A small encoder-decoder audio transcriber, trained from scratch: batches of 256.
Rows from block 9 of the audio encoder, named by matrix and row number. Rows with one number belong to one channel. Each number is 500 + 40 x the weight over its row's rms, rounded and kept within 0 to 999. All counts start at 0. Numbers have three digits each. After the name is the row's rms in percent of the matrix's.
# convs1: first pointwise conv (encoder.blocks.9.convs.1.weight, 128x128x1), inputs 0-127
# convs3: second pointwise conv (encoder.blocks.9.convs.3.weight, 128x128x1, transposed), outputs 0-127
convs1.23 105:514464506505485445465496482518499569498498447498445484523541450452563450506497500548434496468457528506520480501532498498503489492537523513499439412501507458490529528523471563485475518515512491502506510500500514475443438478475505490566638498429509480459495539478505490506628527428514529484500473465480506533538427642489500485439465475500494473438475496500487512490501578570507630519463
convs1.24 116:502555490503458327502514454477529589522534406501545509520482501420493477521471495523491496485478488467474514482465491503499500489483505542528501500534511542501497473434515449508526535498502492467572537556542536486508430487501466546492501468494481453502506501496496500458434485496490549502540453500503529509487428521370602516478481459579463465542587468500594498548507589467499486473505
convs1.25 095:515382461581504510532519555500523471510603453500407468556544493475391505460500503478495503506500539523400492496578504553512504420457492496477509502494520514495434515502575489473502476484498402484510518577491516572497505474526489476550499441500502519505501564419454492512468500507457501504536476500455568503530514498443480519491501546498496498466483536465497562549497435406528514566528
convs1.26 099:483514493481498491519412467500348527501509507501497540505526558522498487507404459539488494471500467483502479501497522502498625499493483478503561530449506454485503523348469439495495490484500471500515502497511466499451549493511569542541490530488538483471514587497501555533567502495498506506560500499524500457509551497502409496503495506511543499456536507457499479501498493503502431665537
convs1.27 106:499540482500562514535499535526488498554471483498502499502530498504515399526529486500500508524505494544501460503535553502519515523486557500501520501597510502475431504472488499403471505538500513520577587519527471483501526450465561433525503574487509515499552467455487460514652501502502459554511539520431559486563536502477567495529498535443508451409505514638509502544511447500490432471511
convs1.28 102:512464501515506415453507546549429491492501498535486486495541503410453530441498487551487500479474535496490559523497501433515498485453501521441330521505496391517501500528528498463510493412496517509564505505535511385485539556609508499504457570502503509499582522495499508604502496523527455494498439496496544498502487470483461500563546512521467466523501444511502506535505552540499541524501
convs1.29 101:604584576498474506440447500544503502499506511481527503493586502454530488506483486489445500515470544457501585502490466502520513447517452489471502501500519497576513535523593520500503430499553503504486488525481507451538445500509505508513557550430459609465503506498634494570546495542485541498501502524497518483467536518484468613433495494475500586414513459462537506451502448523499481490508
convs1.30 097:490487487574502495527532513489581493564553500513501564527538482491479502527490407478471498565490501445492528569533662460497490530430544482516468488553496500500492500386478483509461466504505502409527507532511530573507472480448454492601429473505433470500468501490511451501471517500515451577536493487487491518502518507566500531500467499514522476500473501552516500439482498529479627518462
convs1.31 090:526525447519568485486487616441463443500502540486500494500501496491554455498464506515500459501474512495408557503505564500509422500423503504520475471493494491605521464453492501421534492536508501463498559502502438506504522587519632398536515449486461587486447479467503460482500483500519494468460478476494504477498540451495450528525515396499508524519567478540509489500499463530501595491466
convs1.32 101:480478518515500691497515514488503508498568424498526499498448513494493515513557498444457448501507457510488505470451521561633509513502473522512490497579511481471524501591508496494445487482493499486473444496472574572482503496435486572548483489498412426508451470495443503521471501464486615511508469488499505487534499499560501496452492483509530482448517524450490512459442488552528496544488
convs1.33 097:441520507497500396414523538500471502465499347498500457505514529505470497528502529500452461471544499483463516515495556497502492481507504521485498495520499498442500551456492501503497526480538416505435460487534450511498514495506496513543519498278495541494482500385500504472484487478490513511500435496508557526502490494521596551498502527527478505493530522523539476500588481471504503441482
convs1.34 096:472470585494500489483594511562548508547492478494489438481501503547506510512447522475516497489497503498499408506513513500497520467479402523503443481513499501429490554496508501510497461420499380435497466458525534452533547628483474489509498533456597525425506477493445490502502494479484504497549500563526502500523511512500502487484445480516486471369504501538536507525512503508367535465453
convs1.35 093:425449500529569485528525460622485498459412525426506501453429509506501452582498519554425477493502482508483493513473499449485501547486420502552513427454507534500542467456502495546569470517407512500469430414499509442497467454468503503499470493491514503575501487473508504534470504449525449499419509470490494506583516468497500551565498572524503521485508510499585518445491569526508448503483
convs1.37 099:447469478493476448482496501463474494410548465567465477471482541488450428503529496501429549479452501501505455504472595505497451516449495490447514498501495484488500488508428581484462488523499453500462524488467559540500497494517547499512544443530394500448500560418489500504484455471493497432505440450512496546549572493482594585530568484500519496503473522545485497510467651508471511491546
convs1.38 106:415518599507523591404520454494506510493538488524538486502450509498611396549481488441509541494527525501543521493474471503524515494478502489494533489542455491464514472519517500554482496455617475503450500414555510541524499502531559483515451478458500518488492511495493478489474477428409494562495422509516484498520582492487509501425480452498494456492495511523496541493502475500483500485648
convs1.39 099:516539475554442595565513501490500479449525494518462505490505505529507531585514463482443536462509507471491432466491504542500528459524547511547490453624510469484485552352531474538463436496462482487492449508456529518558486498478447519468403537441472490530522497453500514519464510501521548498410505499501445504525500551552501475511534500560516439498492502452535414560457518492439533515446
convs1.40 103:500593504553502531503563580513565606500503499497527493503465587506509486499510508465498604491500479538474556473503488584510482516532507502415521500502489540508440506361548524440499515528499572550527500496490495521449504602472518502503522488520501490499412485436494527444482498461607532542491477463525494510495474501501506550512501501492540480541490508498547502408538508401499502515503
convs1.41 098:463498513490499552528498496476519501498443500548525479516502495442501497490443500484414563463470459447453508554437493500468491498573586490472429513598514543508555508512492502508593482502535500624474557514554508515486481473507504473522537473487465501487488427472464453452494493504562516459524498399507498562528516542568450488587523452493547462446490495488470502504578598470473478505433
convs1.42 097:496498501489493499517500521547528571501489498495500491513524546460478498447500519499503500495492497495492500519512497489519498517453547524521489681500472510496559475493536500710519494564502506499402499493479487475502490553503435468563463442499500449521592406503495485519520532461544509497530524500504510547502493506513576465535451547484553424483479597498510463510503539486488494494481
convs1.43 106:622500445495719499451431490407523498520500523501508498502489534491486488500483501499571490500494579530504475497491522498499431493483465521529492490452414516514483487496496571503470480478471500485501571496426514497595497494476500502521508527523496536502498447513520490506453492532486469468508457493504547488563555491438603511500469531534478478506474487506474521538589518524471484453464
convs1.44 103:465564483437534458517556468408496500476499442519517476509485499491515481574427483480504437539509489545496486464497487470535497513460477573500518499582526496499504512503482448479465500554440509504518488493472497483488477512473512503513475485500498506498475507399503479545516492517664660437608500506539370498485519554504471499484503547498497498442515554502512541508540469487509497504519
convs1.45 082:502592437402412448491500512504499522496516483518485475633435501541450498504511488574500505513534511471490472467500513485504648474503475500495487488501509470472504503462477484387503480557501482493448504389499492500512492502539560490511489506444498501403419482416510522585497497506583517479502500515491474502521514451497460519524525517529498516502510543551487392510511523501506495496504
convs1.46 099:508541535559515538500532579497514501546520467537500499503591496470497479510499379526452500551471467491484500546493500502512500556482552505500477472468484451516491498538486499572516484448497510499502443526570489421507463495499486502485502485484507572464455518529505498457494476493500502575501489487465579655495546629487495406500492502481454502549487550551540494439432560489502426559515
convs1.47 102:451459544459512387511601475479400499516495500498471470527507539545503528602526467552607464534567512502506499497493521466460495502426469527496530483517494507520441497408520453549411516500464536489525473506493500503475498515503512497507496461546479500485456532501496474494460518457531472503539527547501480462497519413483436498437503588547488441489510457490473498502506593387485500428509
convs1.48 104:441635516502461509485504555497528503417516510561584492526494501531550498503424496508502517503490453500521453474499450535522485511503496491514520476550522613503480515541494500493482496585494496498491500515481500491507501515535461531494494630590496489391490509571487512443505454457488505549558438501433439534521535505603488493507509528523517464431550505597498538525500549466501505506501
convs1.49 098:524573473499493465540496485489507500392521493485502451487472585534566472590532468513506466529474499446488488489426467543539529479480440500516452476546516529506502542472525506529485510378498466491455521493479487417488532525441482477525570530502532489484609532508489478478500527449575502503468472527497457510493502492522515506537440485493442474460550600507533510442496595525448571459412
convs1.50 110:472603471542530512505488464500523477411521487501461492512496490496581516500506505475482471426506511482469516511492479500476501585521470488493604521496478498528497448526426504502518530493499499523493495494526427467498562490529499451583487478511385504497463540538537556496536527492467500478510488511421464461492617479502477469433534518516507651557527434474604499497529536544483490502465
convs1.51 101:506373550498491538499516471467492507493507455490450500496485581527457528517450458560520522478486505485505545490520440454488535539491421503506515503491497479491500406512523525634444502502498492478499535516465487565573525489451476480491449465519499500477504494502496514681533531498498578511510502487466468583487515524496506503496448500552511466511492453436428534559471486507416533452504
convs1.52 101:503503515494476481507498534433459440500490447431478495499460495516358545505621543501495474517519472500476526494592499489474495485506500501527503410440495515498435504474504500519512520499443500493492479508516475406529492503520491488501433424491570499496503501502419447481435505513495532459496493500513500501508518427381484400503472483479454541534524525506491495500420455499524524379552
convs1.54 090:492510500464489387494486479471598505551547503500500467501457593431441476511501504516495476546507616501501499495499502498516575499497477524502423501519485490479499526485498504453521407482602447494495498499467496512461448588526505504495475532501504519501508449428471477545521484495506512520482498392467433476503517436570498452466442521504388504450472505494456401457499542546511476485501
convs1.55 113:500466623614421594479490502501533508495545458401596492498456501544493429523516500496500455508498499440469557500501503503534449501504485381492517469492537519467508497551480501513500519497499495574511498499481498524500462479485497544501504455466507534531481500498510517503480564477499493516514496496510496499501510499444510509488453432495524484473499500444476547480638431341515501502500
convs1.56 105:478507539584419515551522434504501487529505494535514513504470488506493516485498536507489574471484480497508553495492470539549563492500504520497380525502479497476500547621582505575527526530500483500514443464379525499501515552499501598484501501434477520511496508525510435494511496499501512502476501520506500495550573502540500578518521456409562533370529460469477492508519584489504514561499
convs1.57 101:521517515490448496498593501488402515517491500441536498533497536459479500502416478474500494525539487471481498523521453534501515502440506530500519523501487505500552512482514573505504500497465518409493600546538477500528560473487486509521546441469522418574515485513458494474478492439503518484482459533472507485549532502484497364504466505521499616472545512645439479531464524554484503472407
convs1.58 105:560522500495499509507455575498460492455500492482530472539568497388377480462501494503498473519507554510432529537490573571517499437559459578480506478498505495514481566529510452524501361525527493494499496530534529575554493514501482479497486484487459499491495530521497493543505579494483504493505498576496499486435548484609499440478591517535499537507490519449561476498464492537498469469415
convs1.60 095:484428645538468512501527492521495477511535520482588516518449500498496505491501518524374435534500334540500550488508498523455503611524495511472496511499471458504475501500531508515490497485536502492471513506489486524504478490503491523468496526489478555567496406500515504466496452465470451522516493468541416553496496614525506448525542465516487430447484516492510477494500448536503497503584
convs1.61 088:494545479424447525418505501501489509500568430499540499504499501498462480551483477549499581473509514444471501515520464502571487549501452583516438527569503498491510356443567573543439501505408451500678516533499504502510508479492523517429505500432498483533497485441506500442465530501480504497499509504510504456526490500459482520532486520516510501457492442513556485502548530501502502525464
convs1.63 095:542501511546503523613538517503515477602538563532502513524495455452487513462501506514503450497505535511476511499524437495521560502526500519382503519521528522490521459446530487441493419512493489501517558544547512479527546539475507501465514535514603497551417510484559501501488508545531499453528515506550510499505578558469450528469526498524507529497487473488477492505521538669466380501495
convs1.64 094:547508525490485539569512500520500500414494458501536499498522605574503500499560431466453436497510524482443604479515456482476500457530505467479499478398519500497495499527498520491504437508545552544505500477458466474509512500532511516514501510514365518495507466411514615479570521495532492498502576481526580405500473485527480491490504536480517541471494467581498512532518494441584473499460
convs1.66 108:563489577556412563499479499481498482502548445501523437491502457557477506540487447462475433466472477474500452539491415479493513443484479490549578524488472582563532437464504478510577483483509490490540507506491560494507425497423488482482584597490462502538504500501503502501514434462553488479498468542444500508499641509526476499563503445518496484458491448446502462435513495458461481504493
convs1.67 095:501456442502510442479542451423486494546553525524528504581511502477504541522500415452490502546501470568484498392476540424509486520511506508556501475463505505572444414463516462405471508551459469499562515567500579518519480506577496496495491493560460438500503509522512448466569510493560509493510516550526516491472514504471504605516421490480518500493520499508507498465426543503488604452528
convs1.68 096:429552490492462470513562476599481465425463501460456461522549544493473622473514490473488477449453488486492475512453522588479491627423432541488454506502465548526464567562496498535452480504500502509607494455498517548537466478551570479434453501504499502514532551502500472560511506504521498543509478494501497493531457457514496565497498501573487499411454500497566487501474458501507498511466
convs1.69 104:516484517462563492469498555490492492493480482514466515449500402412490506530494522561547529522458503567470459541533505342495498485611506450545528544489471476498520489513504487434527500505496467484541507497501460373490488425530521537502514503497499500539546501457543456499564501478528475491518498546499505514473621515460510513473412486498536455453496504476537547484426509484539489465582
convs1.70 099:478467568495488558472496463460504484531491508539502547527513485504501511492485499519477488415494495540585487497458503472479436485530561369463456470424521489507468499583510598480517498501502457511460481518496384471526534503449540483557547490500521497483470492502507487459495508492463548470436516429497467502503501570418516466551505480467381422488483497492486514549500507460503584558416
convs1.71 092:622482555490549495540499534502563505610500562527479541448533459477512543472527487598395475534500454518522460528584504500499503488489478522450500467455506534507476474498488505483502463495468591524495513582562498509554475525595497542495526489475581502500501502504500596483470527509502500541504504470474501502501605512436494508532518483492444567510499443501461468482500557505538407501521
convs1.72 099:474559493490496500472615518462499537451524486539494500499496497455468470489502494504550481508473501500394493535485500567512500503512558500414448500505507456503566517506538454497492500488499484474465585519578489402523488499513468497477410475493481489437536438451459486570482373473553513508525455438520523502448525497371566500470508508503509463493509613489495500457542497505506457518493
convs1.73 111:533538637545486463476518474516468500508497502513502495501523434527486501500493503511536506478496493501485501470505464464471470593446481473501509495459495501498515505450487498428566496534500499558499485467485529501560608510538501539587517504502564501565501514536502476477531483498423490557527625403493513492617421537507483549502568514533486489558489504547540548500534510481459475432586
convs1.74 104:488476561607475507421538471499506482509495504531577511475499446549501502571536494492462514457495522537513506485500517509495457537442437537501489502516491461501534537538547473501455519561508544486500493504490619504468396503501515602519585458499503476503464507489497423494519509467446469537535487493500470449470496533503366556521459535464414384455492457460489510474480505457514495487531
convs1.75 100:474442541496507500594566496473511470458555501525483527510621500485502508505492504615488530508558509498519561500500497508498528504471501506491506499475539564474469568487487499499506415473477613458504644503537509493536562525443495431519494462499535530524466482499519529488431538513553568485500497502565545489610587462515523468491485535503467535519498485568458463511540511478500501466518
convs1.76 101:395583460464512483500471557501516514533501418404471488634501524493506436500549504542503485498492503503483492533425539528462514500499489506595510487476475438491464544500524496449504494501503485501403490493515473460502488500500551516475504500400589468527537507484409433473498481500522514543502500509543537496563563441527537561542500504512474509558532527522507459481500518499528593501415
convs1.77 099:524507451423501523515473471487437517449522516502498510434501526478499578490517497572508560449548399507514505478491413506597491495532501550500490493414503478535474508527421501512488504469439439495526532504444546514403458508479523482522527480507505597520454507582487547423549501482499501481494508499537495486415438480417359481527483485489499505499501541499509522537474518543549499476488
convs1.78 094:504491488462639589470475505460516568506504522538490499569504474506510447474523473500533503536481506505502452501499504501522512466533551501516528491508520506456529430466495384502439442497447510519557604509497499509507536450500468429477502502553542508504501503371499469498522443491501477500496506498595659507565493488461520500496525481499540431504517506538504518522501544538498450487548
convs1.79 093:502551508508590525494557471494501499448500508405500503504498497497534502466455435492523532515538547510449529474439503533482581574457514534511601475501499501500518565476562606491500485470452505512530477476465537494496497540499512484501514466526502539491526476500440500528603479457458489477502486395481471487534477506563589488533508525594539598506494555501510499489498611489473544421500
convs1.80 085:597495478478506532413444500471503448513494499574421539566525498497487580503481458503527500520496478465413412490521509454528501605512507498423502463422483499424501477487569548493525512505498473481565482502431491512524534542460498455509493502628494482493458489494523537483428487509510548522503491503479524429493484517502595504487498500498445531542535547560493521539563503471529534505421
convs3.23 110:500459501497481526513529504547382516499474464396526499532493476497543508532467422539502525510530527497488506497522526509496534501562491498521462554598541545493500501505502491496491488647456498566501520473341540502529460471505464451492481537494534457514482533513506507474500513621550500440489517446447480547500518510500570470477522517497541450496506402473498485487514473495500420473507
convs3.24 111:496492503499504519426501483521493526500498522506496465496490487484495602491454501503497468500503466542487493513507497499509570502523534527481491522500501515500441519500514492492486503496440492454527477498440484556450487488494551500421509449610594500517515499497518466495408451543476497498500592513432496454628503567516463582508469458440514566491515409559384491512506578607493501463498
convs3.25 104:519487497498496506533476434498524540427475489435507568501533433444466524500556549520491498535486466505523589521508501429502467488490510481439450460487531530497602428481498509503510560501501497505539485482495497498482532449499500476536473596446410519496500508545475502515553510450632521504538501499553545461511480497496487583476575614530486474505547541555559499480592469478532547472509
convs3.26 099:475388511491492531428524518521491605498512501452491505502499504534490469571535551487595415521538511533514497553500562498534518496466499500519508477508539496462433355499492521520500461519526503459562500513492430476520503617533504518423502485463529530502591560499504485506490509551460522524498458500461531450426480478502485511500465509580555500497496522564515501575506504567529447477507
convs3.27 104:490494574439564544489489443481496451478550426482386498464404499470574512560498505488609458479490480489509518526484526537538522450500543484501504502472502460507460498455429596533425492522553531491405453501500500497601475439488524517439437534471510557503518498512502466600493483494499558496508447500450478495489551483502514477572466502504491462521444533470509491494464499509465537458499
convs3.28 104:580517456473501507428503538568422537510496503540501556495507512547525562468526567525499533550499517532474493479528459501436516499523361487504531416460485494484507496456515420500492543440452480508512497508475486485421544500570526511525576499489457512499505372514534508518462541502471489569547525504502543493504424505481553417447492490477583524500498493497479555399510486499499522503461
convs3.29 090:456504471491491493497501528530568502512499367522382522492500504565502433457409516529487505438504448488489553450502509521426499527558490501491494463511492500511508435473512421500616462500525494521476553530484506500503522453497474578519436555413499493487503518525465476617529500493479502417500553501497505530509511462539462499500404501518448501469507596501497496469497489493490449478541
convs3.30 095:406352517470545460452504503531502566466496498511497448490452544500501487555445467546546499502505511502508497497542495509528560525467495500517487503543498516506516537562501545435517500504512450452514583494492511479459519412551471535509500479555452501488478474513516469640499500524500512397536498472516501491503447529501532500406548551502582519418489516540597535469498460501508460480507
convs3.31 093:464471453570490478508537468449512499499475546500495495500484499499511464500501539466611401509500485632498443543484508404520499504525505511470521509490520501517501500514489511526501502512500494486500468427503490512492529460468483483492422499484472498454480512513473450441512494509565639524430504517497528506464507507511487489501494499487608523528499500540499486500546535518404313522507
convs3.32 097:547598444475498489539502499558500448532535495514449514468496483489407497498475536475466443447560502466626528505502480474568498558552497505564481454460509460503548515453524494484541492424513500462499533488497509436503520500513483501487568535441505502547456487504545499564602502410444509563503494525492474500504490520558531428545441587539474550425548495526512515516564528466474506535480
convs3.33 113:548499493501496520497500564542527498486511552500506502476436460509609482528492487539500447514529514498554410533515507501468479616444518525472513587456402498526429500474512511484509501403490459477499489496615500498483462551500542492504456502528430510491528472472517500572504595514501479544494493576507497474512572486511517511484550492502503448479494593610500503499510467500501492598503
convs3.34 100:500498448515522480543513494500539486467501562498511545494525504499554525538479548444521499489496510538555546487490402546501526535494403492545509528521481511545502502500511451587561503448514467509569592479493496408535506498567488473501515523496500524439501501516478499514511606500500459494485503502509506472477514433504598480488507498534569495502601389496574414502486490447516491382540
convs3.35 104:494487507398502504510517530501512498424492500402459434529483560518519480500602571571404403500488516494532529494524465533554479494500498424491495501480528516502524504536580509533539553493502508476483551559483451459536462502487500449516532500501508452500530399492457450488503531563479492501494479506472403474490542520491485526533477529482533641430503485471491499507511516494509445531423
convs3.37 096:508502356485460415526502558545518500519498546429558546520548404438497545473488507490524455510501494500502448526485480488506523526468506489436504496511574491555504562500499444518507429502480452585492512429498489504555512485547543501499480510542365545484480492471497487502501501540507444501569534556573531507500411501545484457494542478510550502551500506526558523504488417459485538488501
convs3.38 093:456513526464459478480514487471510433553515469446476432522546509387509509425602477535490442535491499491557500502514519471402503489504441490524504632491520478500466499513571469523546390500433483504468501510489534514442502511500492521531432500513525492471562467486468454467522473519502441500498449548453487500392503555487500463492409560481498499500501491505494507611477500517518482503489
convs3.39 103:467514599573499733522498490498500497494498481488525480419476458597518487513509501488513498463512499525524517512449482414464500502509504500491534486515528443506522489546493503533464429538505491570500450463508498501461508459500490519526507408487575499498503525456476496503475457472412448414520503493534480574454500516506473465491492501492516498464444500480472523493422510504549502496540
convs3.40 091:479516502553500476501600502502462492501470492497481574569504491512512499468500537501523548528514507603476506497493491480497506510489448489526499496512500521582568498512532495492528506478478505517484492427494506576536498418534539497527498286495462526490503498396494499437504500562482502492536486454486454517527545505497499494375442542517479565500508483459500601506547501483497518485498
convs3.41 107:459488508476500500565510463541495528535499497471468525535476523485481405497502516421489505546504586416584452500498459500665448545475488490540489500512390501501534508555539500490503456500494500505500510521544509493537547469469494506502543501479484469470486509480500513533505596505500501498484498515482530482549518460548500523497546493496488443501380443499485544521479500491538521517667
convs3.42 080:468457501441499551529499533479503562498501515536500398492478577496494491390522498498391500468451523473515501508477533502506495580501484466397570488477472506503455524463545506366500496509496500475595504511518500477512500482525456492478508504437494430578490489489499488545517499499521522499495509510530557437506521504477470506575497566495471505566499474507438479387597500492498505476433
convs3.43 103:501470546453518482508519482456511458460480487497500451485584517551480510468403454481479495439500481504499558482510486553503498480499444501543503513505514468480482477469504461482462525549512537596501500490466499501442499491468499520474500502503518582541512551505497451413528452508485535498490512477471519611520505493390499496499445486375405590482413505456512509520436501581555507434429
convs3.44 105:615497484549526440630501495478573510467486500455529492510594482502512529516433493429400403515479501466509483534387517498450502531506515489509645522527417487525462547480487471494500495517593642500509542497518483502484503499508509498482494451498513464496521531476479503496478499500512519521488485508439500489512498538483538514500500506495518494561510525559496479550547526522502510500497
convs3.45 091:576501542507503454547521565500510583520470509438490502473611471433500454551489504500508498496498525499429521465509543569540525477451414487536532548497438512472501492479500472564455433512584572529485570535537548499483506492574496535514510506486497556508534643504519464559415499542507484498457506507489529439492495510503530469493507502518415480496422493537552492484506437550505481499519
convs3.46 104:472553463474445500543462451515546488504544493516549521493572508515430500532504580529680489609478520473464500460500500485557486475481475484498560507488414473506525509593492453515548496478531555513462551467467481500538550501501575457509496500473482508494518515527499508492501514497535521498493517450536549492526493510520562515504502494500457558554542445585508582498531592500439505568494
convs3.47 096:523484523500485468489500447500498466574499476546468503500472467514501383484502505480454522472599502466499449550407478497489502580492504530478508508512533594440416493386580483475513530524500506483556503528504526475617429504504460477503530527533526502563476590551506504531506504499470507504539500408473500550452485455566548499493487518500540476431452496504521481545460519565527512497541
convs3.48 097:580491463500494525521429529527601504457508503371550494464570488420500500542447438505501502523487497477534506504512432525509471469549436509522440498470551494499520512540511524517543500556532583497543484402396483493455478502539490473494493486486500459515539538496504585419546506498499497515505499496532443505493408443444476525507544486540417540495500509511504500511502478495501560495400
convs3.49 110:467453568500501440566489483491495508484528471506500512562451453488511490396427526482502497512514515474476498578531483499531539481466507490496519449662512593488504496499503574518527533464417509532497492505561565548438491450486470548498538447504498429463496591466472529500506502494547483441508499384502494531476471529466475452496463496474484474500507557497491586498519552497497558506553
convs3.50 099:510526482511504503514465464506513526411539562515474509479508462552518500457500492514499485458500490486561479497513460500517498550525449507547494591485502361528506573504503521540480483594529548494501515478500546492524504461502510495485504513464360521392479599592512478501503429496435493471522552586506527497530537500499462482501510573526483488527542484627479518534506512535488500467501
convs3.51 098:496490501506503470578515576477419583482449525468500500435451501513509473499504416489523475502516507501499583506541493524506473516490512578561530456506432499498497500563521529381543499520531496511509519496502461549447353496507523487508458445396518495549580506502520453500545425487499494509482566573534509510501564468468499519490503500546489545507516548559435500492522534529533567513482
convs3.52 114:439470478494410496536540482496497366500555383486524501404521500464460535497440497563503407523504510503502505545552494498520419500495497436512506470512564495529420556497527504469500525483472539505485508485490502490462485512472497504506498506457552478471439494429502500500498481474515529534501471520494388606424453485493496500521463531474524596502501500506499453539586472451525502552509
convs3.54 090:485531606504497498476500496482481507565479447524500494543547560521514535485512428534587508592511525463524487492459520486527500453539557510466483396572471515526486510510548496500571569511534498500464391545490528554422463427474534506484442423516500481524441524488459498522513496508498512409533345499500464500500515524469466512454518492521539431492498501512500504492478500512505504570527
convs3.55 092:500548485490504504483502450502501501615496390501417539543465555574476506493504499484474493504524453459499466458481498502511473521499535500486494492499524485447477492571509506488487494501499499523494415540458491456508490491498492487489530494467529495447471509423530557477504492432494505564571529510455419516467532450493457497539531535499427438505358491514555560505464631422494564499452
convs3.56 092:504433540517430478386503535502548499447495489550500512474476506539480500474502541513515469575497500514500455536485497527458418490461504481455469513506490412516546478489504465437541494505523481533426501510499429472559464511457495541584517535506395454514530500518503575487505472482493493488614503512518485497527588574560512554452560486476486549482488615498545446506581473518502512501489
convs3.57 103:547335545531481499538499358531564447503459474473447507435468476505520571505494451485556502505467493523537505500482500428494415511507477498520524517500545498502463460510441492503614500544384461505503450414471500464526480532434497513507464550502496477497502567512492500499563491476534418502505470504499505487524526472497500527501495479462561515453473520495511473478485414500496528498502
convs3.58 107:421505473500497508530377609452523485457539517396482501448450522499502490446502501574474507472482444496498511499599497500476493528501536523490500457540568496504500511540526567528563479432517478476531528515506515501396565560513505512497500494390443464499503506487499541509502469490463518530515501537513603505508458504501499501494479473508503501534541503551371453464523505492428492539533
convs3.60 094:500531483415494500462500489533421495535513568503501499500512496499493503489442500532607502542517500508510570578543489494552501535488478523568565507490433537546566497619507447499504497493498423479505460504463482516563495470485484436397464452575501454583499505522465494507491483509554517504433496573537520568527486496500481512374497522493484576502509514503480551476506500526555499435491
convs3.61 093:518441528453579508579467463490485535495471507554495463486538548606501482410376514496465429497463496507463446494483421478536480499507454510480527541479469515509377541467583480533513391488517480484483499503512499545503478583490515500498486504509464464515513485508488543517496513447478472529487474566554474456537502519505510441476499497474485504450586445493535500489491482383488495496550
convs3.63 102:517517505473490519559448500478405586519545489535501563505542490514542434421508527517512582509504514512467516521524464567499500499493500479604499535554466471504578514497555502500598500550614506507546560515560596493486494527569501554575542509503494546500511545525567545500499485498512503573515493490504438499514493502490532519480501595504416556497497501498493492576553515473481503460484
convs3.64 079:542499506500499451515505501535470499471509500518501509497497547490532537500508511591491528518502592478494520500499528533503501468500453494501492503511584500521501518499518499506508586504497484464532534535500500513500440505506493652531509491611479594501482443510500510554500503501476507522572486483492527500584504493499481502412492460461468557571524524399505602505446545571564508359500
convs3.66 116:468485494476555314499484497533482497528472486511493512511505499471514519540556473500434646505501507512502462485492485468477484528501503501490516521456445520533506496519499567500502571527511514494501547623533493565487436488464535561493586507483503427443492436498531572496548603503444535503460520494485501494513467496517503509520491472448469518392464496504514540498483504481490498549534
convs3.67 113:457541456504450499531509524501594489548453493538513477501552490484490525398506446555522518498500454499527503534497515409468507446514480500513506505500493412506466437500508498500517502494471499499498522503526500457450477573470501497516476509382509437481492583506520498502451478480564539510514458499517502567514595492547489570494487323491432434473500488478450521497440494500527422498481
convs3.68 108:520513461473528501466505515507462554497490571499504487492441511544482540526514537498516508491497508526353498469501530420584424555470520404447508494362498497535503489463420507491471482522502524507527483507483510639482488500499541499498583485506417503487495509464488577531529468495497504483483484525503437509507500504514422569500510507444508566492485542430567528497460503469487548495524
convs3.69 103:496495501491504507509521492553501447469505492508502494591455434406496487505490514505499565521511549505422461457507557494512557491524518478504475441429503549493470501534522450445412504524584482534534573514576532472540474464405403428474564498522510458503457418481462506488498505532507500499499473493518428448497505500517501498518504554434456475551538509418517424502536499533461455468591
convs3.70 104:527499607500529493410549500469507407500499507503550556466474501452492450501500545503565540371491383488516597477496466489498491499500436488483505491422520504626531527445499599500503544477507499474514498501551502489483502495500500499544499475499420536445587494499529557533526485482501530515533530533576558482524519492526539505502480436488462542484499517585509491492493493527503505495498
convs3.71 094:506499492531489487500491499449501447467499476429504451447522458512499383537479543498464487377497500495549492517511460496469444499434491507501413496471535509566499471496521500478476501500506531512437486486500500498519451518503467530556553515500500477505475517509491461607521503494473543482614500596433500548545521506538507455385468531468518496477501495500476504569491399395537488486569
convs3.72 102:486590485490501483478518472485410507493494546500510517520492443373501451491444365489494499498565488464550373512500500474518514527495516540515460499486447519600447488490395500539521505499498498482493486513488502557495498356540502526500488467522587537451470463487551463502499460526538549499444546523514512526512509513498490495499516518500497534509525458518517501509542605541481490493499
convs3.73 108:499499508481463457501551506463498479581533474453487432475554499470602522523503502557506579508515498496450496471528496453531481525500502562467499451499441509393488418514485500488491520487488511558490521503502513512415495505498502572524474499506508517434478494416537523508390503551353498500532489499548500499370474493493513473500466492501490506412503476409425505509505547494500505517498
convs3.74 107:539534428473502378529500501500502465503448512546496522502501495477502501496520501509431506488500463503578322503509476513491483480502498494516532534538504464493482511548561434502535521504534513548512501498500522520566457534505563450475624558532499486511500530538509508476447502532486525444529472542473496542518492527587500577504515509501443489541504525539516465628515511425549500499570
convs3.75 089:507463517472500427548420480479499511444466500518462499495519471459450566509514494478501513466500513470545499505531483502498489505467524544473533473479558481444434384479511501501455642501503484505500486496451521500577495507500486542509502529495419513554511496516508646531540463432500477579528401510430501507507571512471460484507490454538486486410519436531469479445500496486526509491429
convs3.76 105:551522502503500560499552499440494500515543517453538501464505395508514488491502502526491510589508559488501494445521505469514486503501510438479511459513499500499504501421481547523620501482492496503501468536499497407523487520498505498590442468526452521483420533478518466593561521499501448577535479527496502413498584534514576523515477582537515426498536529503451522505596444467516521579528
convs3.77 092:476542503459430424453498501516452539504501586459536468489500518526525464468499486483500535453568410371496497444498516471438503557517497515486521514498500541470498501509501499544496506602473478436488494543494519510477439515499508505471483495521452490500508568528445511498402507577411500545500488562492551495498520496356503528502400567498457531466488489500495516494478540565523516493454
convs3.78 095:469511514488525495504537474491508493500502460546490489511457500479503493445507457493490493495490435499539458426461499457492580579514579463491497549543445492537503475498583464489501441523504500584501514485499467442545380457572520498502519498484528456494456545509523495498461526569555525489502616465420506527504394500502505518500525440512482390507460488525479521602500517478498504501605
convs3.79 108:534500504504497505505521513516436541497501495403470516486492513519407508526548500453450478548470506508405548508446493496517510516452516513423468515474512481443521493432452411465432501530436496433599479500468505524496503467544416401507555429498552518517481579396529480442484497490536517544581502455614502500494539488470498507501509503492508468573481461520492492491504510547500504500478
convs3.80 081:477592486508505509535500499522534500626525517619511501492492504509484420501552508547536490500570478495506498512660532514479505514500572478503465501494524529506451540500504494453497590483505487444495481437479548527566581499493497501509540543514491532502488544512500502583451520491582496498482456503535497519459498546462497511496505537486610495515504498581543497450486551512474406505498